config.yaml
model: "image classifier"
dataset: "stained colorectal tissue patches (NCT-CRC-HE-100K)"
translate: 0.12
targets: ["tissue"]
activation: "squared_relu"
depths: [2, 3, 3]
loss: "cross_entropy"
head_dropout: 0.1
nesterov: true
epochs: 66.8
lr_schedule: "cosine"
final_lr_fraction: 0
warmup_steps: 4720
weight_decay: 0.03
Rows from block 2 of a small image classifier, named by matrix and row number. Rows with one number belong to one neuron. Each number is 128 + 24 x the weight over its row's rms, rounded and kept within 0 to 255. All counts start at 0. Numbers have three digits each. After the name is the row's rms in percent of the matrix's.
Before each neuron's rows are labels from the 100 images, of 14976, where the neuron reaches its highest value: "responds to" is what is common among them; "patch colour" is the nearest of a few named colours to the mean colour under the peak. Only what is clearly more common there than usual is listed. The data: stained colorectal tissue patches (NCT-CRC-HE-100K).
# fc1: MLP up (model.blocks.2.mlp.fc1.weight, 512x128), inputs 64-127
# fc2: MLP down (model.blocks.2.mlp.fc2.weight, 128x512, transposed), outputs 64-127

responds to: tissue: mucus
patch colour: pink
fc1.419 108:105129113146153154147128126175114144117102135164133077107147146134149139123135125121097128136142159129137121178116100134129111086166116147121145163126097172139205110156157116147139135101129113
fc2.419 102:143112109116136138145100094115156082192131128109182103110098102095108125106131148116139152146138112115119106127157190157096154155156135167145136098138150154169146162160153136158121117100129167

responds to: tissue: tumour epithelium; tissue: cancer-associated stroma
patch colour: pink
fc1.333 106:130136092104166088118141122090115128142120086116124161134119173090081110148088153124127119133109116097068154119135101151128121138137115134124154092129140117126118112119101076103152137164133129
fc2.333 109:113138117194157156097147094123142099126163135099155106107128190162130154122126088115114137097130110146128116123144129148143096126140137147115149140110128103115097133149160119106108159169110121

responds to: tissue: debris
patch colour: grey
fc1.347 110:136091063102125126090092123143105081100142120096147137123121135131138140129103177124152164125120124119133128110120134134134128090085080116123141126123149110163125144134147159129116157098114120
fc2.347 093:140180131115134094152125158106143124156128108125097129123134125110070092160142097115132158164152153140104136107117117115161112112132158137142149116162109149137190146162154103096136143090155153

responds to: tissue: smooth muscle
patch colour: white
fc1.505 090:099118130160102150147146078132169138166142135106107172132121127117122113123133142123155122180132093097126114151119149158162120114111105137132153105147121127147111137134086137115072119108064113
fc2.505 087:122144145105166059138153105079115171158148116121109121171121162117169116158139185114094101134136123115124113123096148186110116118101089130158160140103132105115145136179107107097130159102100142

responds to: tissue: normal colon mucosa
patch colour: pink
fc1.29 145:124126107153152143129147142119129117132166117093104156126149115100097131125118091081119125136144104146187131146133075142103123042116109173137135105091147086156160135126145163132154093157131124
fc2.29 121:109124114113148124096140132145125142112190115141103112140159150161139139104176089123191155144103128134103105149120123119138126134103109203138104138142141110121140094109124099096130087109160108

responds to: tissue: cancer-associated stroma
patch colour: grey
fc1.478 113:114128142150158137133082154129112135120102098131135150159144110111152082122083153129100126128133135109115120208138145142098119193148093106105121146112159139139105113070168116091125117107129133
fc2.478 098:102090151141120144132110138131122166110128151133132096121111085136128065125150128121096126098148101140160178135131112109154124131102127131086132111124071127113086122130152109140087140123116082

responds to: tissue: mucus
patch colour: white
fc1.399 106:108138127139184143099148115130133132150154085137100132115120151130146169122099118148191096167161078108121131107128094125113151097114145200147134124151130126126121132144125149165101134154140143
fc2.399 110:123115133113121056151116131155146144146110129090097135191104126117142153124114119119111122158125122137128143142158153126089119131164137122062142162095077101159120125125155154120117083091135129

responds to: tissue: cancer-associated stroma; tissue: debris
patch colour: grey
fc1.104 020:149129167082185128092140164112152166088129135155155155097111127087145146132107123146134124149095153136139123096127130132139175151168112108168102154075116126147128140115131101117086138098114154
fc2.104 019:201149130133139190146119154167081136129098115146106181151118129083110117139152087119116136129153110174150128096104146167106085127164103147144099112122126090107162120109114124138128117140142158

responds to: tissue: normal colon mucosa
patch colour: grey
fc1.488 097:148139155133149063102145131147142161100125123138139103095114115124074113085140120150140080134093119115116140123117121124136137118155132131119143122091092179134155117112137179150140096122106144
fc2.488 106:164129150176110159130129071140076161139130111161160120082135109158135120120145095144167095126113131135109147075178129087103132114149085126179089137147121115125128094111141151091174152109108152

responds to: tissue: mucus; tissue: adipose tissue
patch colour: white
fc1.79 024:135122147126157146170109108091129130094144156112139107119099127137143128150132123146100147177145158160138151158131141111156163112137191144125148094065114129119143064128138132120131157073104141
fc2.79 019:156134108138162103118116133100136113112143115140134103142129111160079084159107144125129132099083083112174149120133108082154155154123152100106153103141137139111118179106130103144161140158148122

responds to: tissue: normal colon mucosa
patch colour: pink
fc1.131 114:120161133182110147132109148116144140169143081167155137112181164109141137130110139116109072155148109132158116128115124126132102149158120183110110128138077167129173096115121140099119094151101118
fc2.131 118:156157132104143103140098136140129138152126133119105139126122130159105110133121136090115149176137118124135122131088125123149101133108193130138157122132125130105090109115167135165127133170111101

responds to: tissue: smooth muscle
patch colour: pink
fc1.137 126:097126107117111115135124088149140088134107154139110125133172137088194104145146198124135095130117123093144147148112122138145150150118106141115142115146153158122131137121156111123131112159171133
fc2.137 113:116166089117127104177110152127102155126146147096123124126114112137119149119115119115128114092164119108134151122122123100113121173159189103131139135169140154089132122060136132132124143138133086

responds to: tissue: cancer-associated stroma; tissue: debris
patch colour: grey
fc1.433 088:130081120138119092100125134110141115162153124089133095092110120155129061117142144126152119170134142121113167119149110094101120127083096117123111120104147147139134121115115121109163144120128160
fc2.433 106:161141124115097132127119095130142150126130146077131131089140138143157114099129102137105135126124125099124143098148092137156106193115131134201077109124132142145106122121167137106165149116131136

responds to: tissue: mucus
patch colour: white
fc1.67 091:141115138131145132104131123101075118115136086103109131121118139096091135157107121125121122122145123126123119063135114137161134135135167157110119099093142144112124158191131095120171144154126136
fc2.67 085:105165130144110117164156150144144145133180135062131118111093159103195154137143122110126096110129110112140153126140123140117173145113121141143114152126119108160108162139122121118117168133106105

responds to: tissue: normal colon mucosa; tissue: tumour epithelium
patch colour: brown
fc1.62 092:163101075123118128142112120103107145121106125107108135118135127103108104166139155127120124127134089154132124093138135134123142130139131160130160113135093169127076164112104154135110159106149125
fc2.62 098:085147119086135116116160144145131152115157142113141124109115112121154129138112142096124136117141159123128065146141121097116141105137108160145173140149087178108138172119195127143101109130115163

responds to: tissue: mucus
patch colour: pink
fc1.345 088:148126114157107171134077171130128192071135142161111120147126117119133113148141146155112143132147101128163135149156116129112135051139113142107111121091144141126124114145107136141080085144107168
fc2.345 096:088139087115088150126154140146153165111119143132119138084098082058085133094129153141138118133145100119134156142138089133137120160138112159132108114160177159102144148131165148132090092116128138

responds to: tissue: normal colon mucosa
patch colour: grey
fc1.124 034:114138118124170108114130155095178121131122146122151122164110126117097146132112120094144083134107139106106138138134170130148100109140107129118103085159132159114149116106107115133159097126127111
fc2.124 030:134144173122140153112143085094118136112117111079100147120127126157141150144168154119135120116151081071071114100128157140170118136108092159133120162124097154098160111131120162122165096114148116

responds to: tissue: cancer-associated stroma
patch colour: pink
fc1.188 112:104124113116109154137122132107119134141120146148110187062100126113152119081126136145126128082117155136127123119092120112111096118144103108131136092155140113125122130143135136130195080136103153
fc2.188 100:100108100119117117158131133169125138111122124126118106128127071111102119160149152152152130089116140114106129111130142136104149126117107153146117098112146131180145143166111116154122134098106079

responds to: tissue: debris
patch colour: pink
fc1.449 096:092118155135156158165157138159104123147112173151146151148125141116096163182166171118145147127132139130140118130123134151118127109164089105160107100096131137096133145169128110188130124109109164
fc2.449 107:174130135154120137146160088118142121083112114074095150131120176126117165143134106085132156110126143148145134135109087130181100134120131135178108086156156146136124089076096127128133092091097192

responds to: tissue: smooth muscle
patch colour: pink
fc1.54 081:135132126131112114146072097173090120112121086134134169140144130161128124139117079160104154111134118141123108136114135139125122159130115092121118127136179090134085146114141123118086141117142129
fc2.54 077:145158157162062134138116083138130181127087146105116141102075160126160158143115167138130122114104158136112126142097153116163157125144112105156125138110115114130151106094118169122132161077126116

responds to: tissue: mucus; tissue: adipose tissue
patch colour: white
fc1.325 105:138146163129137122129143119115106110085114134153116131191155179123096097111150116107150149154151122087152150132093104171110148131132138141172158142111137152098113103132113140170133079094093148
fc2.325 104:123137141115108146134169110149139089110092139138123105126092147155135134093106176100131144096133120128114130087151135146068122171116107115097115111145178082145148088095098115138111124104103096

responds to: tissue: normal colon mucosa
patch colour: grey; brown
fc1.196 073:133136109135123119177134111134121114090147115084104133166124124117179127122119091137123133148086145145081122132094149168117141133122108107126117124139122126118126155132136120110140110113067159
fc2.196 082:117110106141162153114131105133151104151134125127146124093109124148088137154132125144071145118099140142117122161122111129115107137147068140076107150106131102108093131084099092136117128163158157

responds to: tissue: cancer-associated stroma
patch colour: grey
fc1.108 085:132154143119075112121110079126129108144114168135133136150111124124159115148154151107122121131135128093118168147131115134139125149118160104117120122143157138107114080167125138136165158117160138
fc2.108 070:119154110150144145140157130142155182078153140116110093135130100135116148149152134170154137130177137161131142145150094127083099166094104131158122102109148130115099122124167143108142148152148127

responds to: tissue: normal colon mucosa; tissue: mucus
patch colour: pink
fc1.14 112:144155132169116157102114103135093122080152126153106132118128133251118141117136110157151146108134188122119124126139110153122139156135179119119119112096126144118121128142149162130144108167080155
fc2.14 122:118091148050063108116138128095106134163118087110146127084116104092131148157138119078106113122145115126168213106102108149158132109119131142118126136172159125201119126129119132130111104124157148

responds to: tissue: debris
patch colour: brown
fc1.64 110:074128077135142151132121147111147096115110112113138151075139127109146162092122123116122134114122165143093119149128132139123141155179126096141088115091137087134109162130152094123126082106128079
fc2.64 119:110171132096093156139148141138086112109131103162133082128127145148120154095128144067138107133137126127152150133114156152133086107098126085100149118166130122170120134127129110100044137125132116

responds to: tissue: normal colon mucosa
patch colour: grey
fc1.203 136:093193100156108153164206108081163115116120159113109121118149063113111121133081134116125118155124108120135164115139143119156149166155138136135144152137160092145120157142097132128139124091120119
fc2.203 108:115132132152140111134128140142122084136107116117153110134128116176119131134171115121119133138140158153189102130114098110135087121137127165100126114113142141092106128134126114080150092133134151

responds to: tissue: mucus
patch colour: pink
fc1.169 093:088121150139121137100178154139106119079130119163097114145115133147124139163120147174124151067110127172128114139115138128150118083094131133143082128123136127126134133183105129147074066113135161
fc2.169 093:180144138127108147155109122100148167147125153145123117117137099112148134110094112114129091101140106166094096132140125153143152159125139099127103119135090141168090134091166148137128127116146137

responds to: tissue: cancer-associated stroma
patch colour: pink
fc1.161 080:127143142097180141115115111107144115149137168115164109091125140109140134129110138115117097095134128110138126135120126122157166128145104094115109138141127098084140086125176153125159121126110175
fc2.161 067:118104131150122187134132135184157157096114108116127156129122071123103067088160124091123159136151111169148133143141182126102128130112112121149130114101137116138108130133121121106092159096120171

responds to: tissue: debris
patch colour: pink
fc1.93 105:136128112156145162176110154127116134126131134133118137115112144070088125146128131094160153136146115131122148148122143139118138160130130103144157167181106132115140100147143121161159160114118107
fc2.93 110:118121082143133102132135166128110138119149114093129103116180175132107100142123130147138102103135177092141139122160125107140117148132111090161100180128117160153111129157130148114127122131144088

responds to: tissue: smooth muscle
patch colour: pink
fc1.22 030:112134111143110118131111149143137133159110130107115181132143111103092150073154135142114101109153127137144086128080142083111116113126119121143154110149128149173124168115156150109134144128073117
fc2.22 029:108111145161081129110152132120089134165098105071072136112103130079124127127120127156099151111106123111154092124119150104104095133134123109167157159136124152113136111145145132193171152116122136

responds to: tissue: mucus
patch colour: pink
fc1.215 094:133128114107151151107104134142082118111123124117163107113079129090098143159112133099090109132136124104158103160139149152134134144143140125134106100102161183176087119086108122131129096121128120
fc2.215 093:176149129140156154115114117099106134139078147157130147099088104119115101111122144156126173093164073108126107095121175144115107109132149175128109142110093132168149098162131159142134117108107122

responds to: tissue: debris
patch colour: grey; brown
fc1.100 107:148136114134084097108155182124166112122130135117140197189145110125132120142084158135155153143128137158122160141151143142102129105113121140163139085087115156127100099127095116157143132127110100
fc2.100 115:115129147130113133127115111109124172169141167106123128126107121178119104107144135135108119159152130103063101111190155154128126187103077138133102098128150115113172136121118118108110139123109173

responds to: tissue: debris
patch colour: grey
fc1.430 088:072135124143127103143108081106142088142111075124149125165127160131112159102105144115156147159081117126125119122113144171139116109182107118116076147112128127124108146108129140158147141130091123
fc2.430 098:140140155132094149139123114075077109124123125123107121126102156104137129152086133140146145162138165116080096091155104131142153150119152178116139090156106136117169126121092100147160136128149124

responds to: tissue: smooth muscle; tissue: cancer-associated stroma
patch colour: pink
fc1.455 120:138138130123117150157073158115092150152087184124155113140115124121166104169112151079127082145096119159139096145146128142144157154164142163105137124110075098119133083126120139097152126121108132
fc2.455 118:095130142138130099103110105126140170099110105120151109098081090127147076147122169120148120088105141138108103163127139148127146108113136098181156100128132105172140176174120126134114147108162131

responds to: tissue: normal colon mucosa
patch colour: brown
fc1.127 069:161080148143083127093108076135151170145107121112095149149132129182172141137130129154125103101110122161153110148116132156121114164124143104181120134134083130134106097145137110133158131135093125
fc2.127 055:128170167091081140121146090143096136138143152118124147133119129103151115146151115142144090160101115140137116121180136106134140168113083176130151111130083120109134106131119129147146142057151156

responds to: tissue: debris; tissue: cancer-associated stroma
patch colour: grey
fc1.241 099:135143115165137190145127109125138090147169152100107134130097119100099120107107138127121145161079117133138167101109132145145115143133130094143097131117148080160146114087109154111093133101139095
fc2.241 097:084170124145168122132152154125135119148133079101129112160068121116111165154121162111143152146150139132102139178150141128130090117154133087117162109156114133157140187113140084134139131128183127

responds to: tissue: smooth muscle
patch colour: pink
fc1.83 109:139097115144121139124104129107125128138119141093149124108148147124090088154086145065111094110094105124113135126190129142154133117146157154112140125149095063141142158145097111139095130113122162
fc2.83 114:063143110128111108134130140133103132101108124128110090125128125108158134079141178108148136140146135127128106089166149125094133105117094108167169127139119149131117121097109093123123112086135102

responds to: tissue: mucus
patch colour: pink
fc1.179 081:118093116108134099132142139139146130090107112102087132124159144114173085129177138117146113120127115139126131091182105141156141105152120160118099129132096131141168127174129121124130102152106146
fc2.179 075:131171157162085149193119121124160121131173128065133166125107091106128155115128088098158132086123168105115125100125131109132160155118124102124124168160167130142114158115130123113142114132104125

responds to: tissue: smooth muscle; tissue: adipose tissue
patch colour: white
fc1.242 016:175132110131114145172145144119123120117084119132147188133112099130127160084138146110178078085127148139142094119092117123139152096128143144105127142181101091164129174138128081158134092130137113
fc2.242 013:139114134110136090160139132126117134158147165143100176135172114100115131141148127134138117123092142138132120126119102116134192112144123138121123137141127182129122159128121144157079145114093164

responds to: tissue: normal colon mucosa
patch colour: brown
fc1.25 098:084122145155102146084165120104122121140106127129134116128129099189195126178150141176077119099142136168119118155114166158135111137170144106149155126116165167151122136120143133125142126115117139
fc2.25 107:130207150094114113138160119161137110159143120136132149139145120107138174142154144133130090151140123151116120147146145108132152127110114168115135182144116101138117090122161131137120183104121156

responds to: tissue: cancer-associated stroma
patch colour: pink
fc1.362 095:155160116093110119113144131132118118199154070113127151098103092079129171124106078138128167133141144098110133123129099128112156125149148140098120132127123090095095147113157133117104119153117136
fc2.362 084:141151105132139119132151132122156173126145107133150110097102132117113127129119109134153142139143141119162132159122170108117090099146119136162070104099119126137119166108110141156117107154142095

responds to: tissue: cancer-associated stroma
patch colour: pink
fc1.451 128:089094112139116152121116115098099150123125122112141113097125159099103157152086125110088141112110081133116086128119123117134151118081121132152154132111147132160113086104089129124122104126131086
fc2.451 126:164114123118078156097143104128110111163150116146106110091133160113100104144139108132109147109115168080083161141126103133119177156150082142137140183130155139159143122162133134120131129122132144

responds to: tissue: debris; tissue: mucus
patch colour: grey
fc1.117 083:111149086125135133108140145121113121112120149113145105165163145126130122122137133135106154147147133138127163111119116153149139124142126048134130106127199181137120103113105138124138143099097159
fc2.117 079:145102115107151174142138127114146145079153101079080110107144154062085114160149166072130122138162103136077126123107142166121127124078087121148156130154101107088149094134177102151124150136164098

responds to: tissue: smooth muscle; tissue: cancer-associated stroma
patch colour: pink
fc1.162 094:104144085114101147138106134131145131109116144162127092124092105093158121135098155134146099150147141143142133119153124149140114086150071114130130122102134137157100140100144116114114142130165092
fc2.162 086:163150120136153112156114116132140138118119126075115118127096155125123127130192152142177168118147110120117149124120143121155092120110160096129113150127113098111158153141142115126140115141129114

responds to: tissue: debris; tissue: cancer-associated stroma
patch colour: pink
fc1.195 092:097130101184118128104105138113124105115116176164130107128132087124103184179130134151124146111109129175129119139147137126152124148164119106173090140120145108156132137162133114192111102119136097
fc2.195 102:156126116118101169136143166158137147134140129120106159118097144137127171165063131157144113083097181198126145129119121141156098105145152117125089123114080088172109102105143140081145139095151146

responds to: tissue: cancer-associated stroma
patch colour: pink
fc1.511 066:139124136096105125121128117093148125141186123134114123123097108084113115153120172111090175129122094115163126140157137167108155159114144100138182173153094149160133099198107144116133169104153115
fc2.511 068:147106133123148123127136140141106146107133106148123125128108169122121136130137106144150199145120137123126133199140116123127137109140123137121139185089160137159101140124173102154108129106139155

responds to: tissue: mucus
patch colour: pink
fc1.482 105:129131137141198116114107118136103131108123116129161095137173112196113109154107125114156123132140160160114172122137118151133137102145149114128140134074167117108129109093093170141138126155130134
fc2.482 101:093140117123117150116123121128152130117117080147092143169135065128173135144121091154100118147079149116138143147119165131100127107079147109141154124180134151192138136124168115138123100096117133

responds to: tissue: smooth muscle
patch colour: pink
fc1.268 076:147163121115122136138105103119131104138164149144132150143133093136141105125147131100149137115130147108149160128147094147107151130070122150119182136151116136162105106107124171107146107084111113
fc2.268 065:151148133126153148124136126121135125119134141140135149132105145167105084134144110135162069104141131092153152139096116144147094133106139127066111124146136181163116162160140116154098149110103086

responds to: tissue: smooth muscle
patch colour: pink
fc1.261 086:095138121136118160072086145085122107159143129152142147135112149102138121127161191077090123153117140145119162133164173106144102122152141160165178103129099123177161153107120116100095134134106114
fc2.261 089:114148141125103123168141060128093115097133091146111130104109083112091137151121179132140131136141078122138129131140141164125155124148129172145154165173160108162142128128177106138152140154101109

responds to: tissue: normal colon mucosa
patch colour: grey
fc1.240 119:120130106167125149112092117123164128126161183139149121139164136173098134081120124099102100118127155084178142127146127152132161129125147129152138125154129143116134142144146122144124097143149084
fc2.240 131:132118170116107138136142132124063109137134131127124087134128096132093130113160153137101174144143126107152111103110084130106139112149144114105109108120074135104132142105149114101164128176119113

responds to: tissue: smooth muscle
patch colour: pink
fc1.116 101:128077135144132173138170145106175090152142133111151123135105137128108128109145123094089079130078104129129127114115151119136134132127123156158136102123139131115149124162136116078116126112095088
fc2.116 133:112114154151123103109078128115143112125138107105128077130131118109105151073131100123143113153170155091152096105139123150130138134161093104145107128120067136131107135160122060152116122099151147

responds to: tissue: smooth muscle
patch colour: pink
fc1.187 113:114135120159159141134125152169113135124165123156176196118141138119121127113114168142117093125140121154114099121063103101096106101119131157169115095123122153157126156094143117076155140139112090
fc2.187 121:116143154111132092131131097108114118133129110173129053156122109109102143141173149133139152107153130114131132107133124116115155150122097081114111075151136150099098090109137097128100129157099124

responds to: tissue: debris
patch colour: brown
fc1.373 056:115133142135115149150108179145155165073144126138065142147146158108097146082183122127139140129114100138104110135189149133143093134138115105115141140145090137127144109141140119096134106110124142
fc2.373 058:082122161083142133109134146118110107102124108118146087163120152138137158112093085115129134114148193087135169122095137122135107141153106174118161170144153104071085168116135152128107161139088119

responds to: tissue: debris
patch colour: grey; brown
fc1.246 067:129111145166157122115145149154168136099150167123156116117083132147122116111173107121137106128143126115146141147143174125148124106099135156169113112108158117117122143108108086136151126099136136
fc2.246 064:140133122156127124115117118116100154145124141122124142121137138143115140135182094123158127178123124111115111094166150103179116166114145123197102077158159152134101116133170097120180134116178109

responds to: tissue: debris
patch colour: pink
fc1.437 091:115097143137131081127123122143128127157108128120142145114127153087123147096125113143121139129102126121115126133134118121121168114118100120167122112119121137131114110146120127191110129086092129
fc2.437 103:139137134151097091151121162155147109107125127160141147144069151128144116170150093104133148086167162151135125151135080133130144148142101106155129170132123130155143121116116150081112134120135174

responds to: tissue: smooth muscle; tissue: cancer-associated stroma
patch colour: pink
fc1.365 119:144157149125161132173073151130116123139119200128125156110182157087150123140131151110131134137125146160125154114094161111147127148154120151087128120129097118132104136135096153097192093114107150
fc2.365 108:090143108160121119098154138144169144130138154135079125130130117130155143111119166153132109133145153150135119131148124139090124116136103142130154117155133143145168161147089132137115141128125126

responds to: tissue: normal colon mucosa
patch colour: grey
fc1.28 099:148110124165133111120105101119149139130111124155151102110102124074100108117105110137088084144077103114139132147106119089137133093178119109096151115154140143162134132151107110145128115140103094
fc2.28 107:188148156140126134102112152114111175172150105081140145133099100117143155155138132135132135102144144135128096155104131132089146094150145148121122131105138129080116138151122146126135120105121076

responds to: tissue: tumour epithelium
patch colour: pink
fc1.159 128:117153139121144155094132133125184161121109114129112096110135103125132148149169126137115133118123114148165097111124142144140121091121160140128170108156101108131105124114125153101124136142126156
fc2.159 113:089068142100154153117148132157132120163086103105145101104158116110145099099086123130132127124107111102084177112160107184127125105113088154118144139087164132118142110116112153092140169146130191

responds to: tissue: debris; tissue: smooth muscle
patch colour: brown
fc1.204 112:177110088137107146123147155141154088106131104125052108105134136114104135119117134133127135150152110111114141121166128119123129139113109108144121123109095105088117063088123125102104121120143157
fc2.204 158:099121114132134110130107078129160171108115143136090174148157105111106174129096157113146109095152086145154126138079136132129131145186134119134084147083166126116083134101155174134101165168088098

responds to: tissue: tumour epithelium; tissue: normal colon mucosa
patch colour: pink
fc1.265 100:141132170106124146141080137073106122093058115127125112133122172114123130130098100098134135109119116063126160136093122077121133148143171093152119154132112147148145127154092171183114105129117132
fc2.265 098:117114110115105086114137129160123118132153102149144124142105100140131134126122178108125138109142097133077099117128081109109131144142154155126120123104111103070124130134108133055083197117153135

responds to: tissue: smooth muscle; tissue: cancer-associated stroma
patch colour: pink
fc1.409 098:101142172165102124121136111136167072106131156109131182090116120114124168084128176125143175121147133118144167130083152105078130120135140137126116095134157147126137148121120148079121146139085185
fc2.409 086:136117124122095145112116116183162142070110118176111139087122126095142098094161130165146110106116119152146104168142120159124106122114070127158129106150113143150130120143092140149111127099087105

responds to: tissue: cancer-associated stroma
patch colour: grey
fc1.244 050:141173110143180116143139135095145150145120108139127115115152113124134094133152099161131114137125132162158143171147157107173115137129153132152100157128121119152134123133094135093134142122129162
fc2.244 046:154130122119124145161136139149118147107134133091120184126097134146116114109156071122141085130125139136132122081145127127119132144132104153092123104097136113131143148142169096095135158131145145

responds to: tissue: mucus
patch colour: pink
fc1.249 133:141132143166141148141133121108140118140133106109134133147114110094131125122139096107117140111137111146159127093142145124149126114143113110155095159124116124137115114132090114129106152135138149
fc2.249 105:135098137166151111143113113094147154112089149115177131133095104109153130140146077127124125122090146111176139137108140159144133081100151137115106141107081150121136165127145110139102122121133069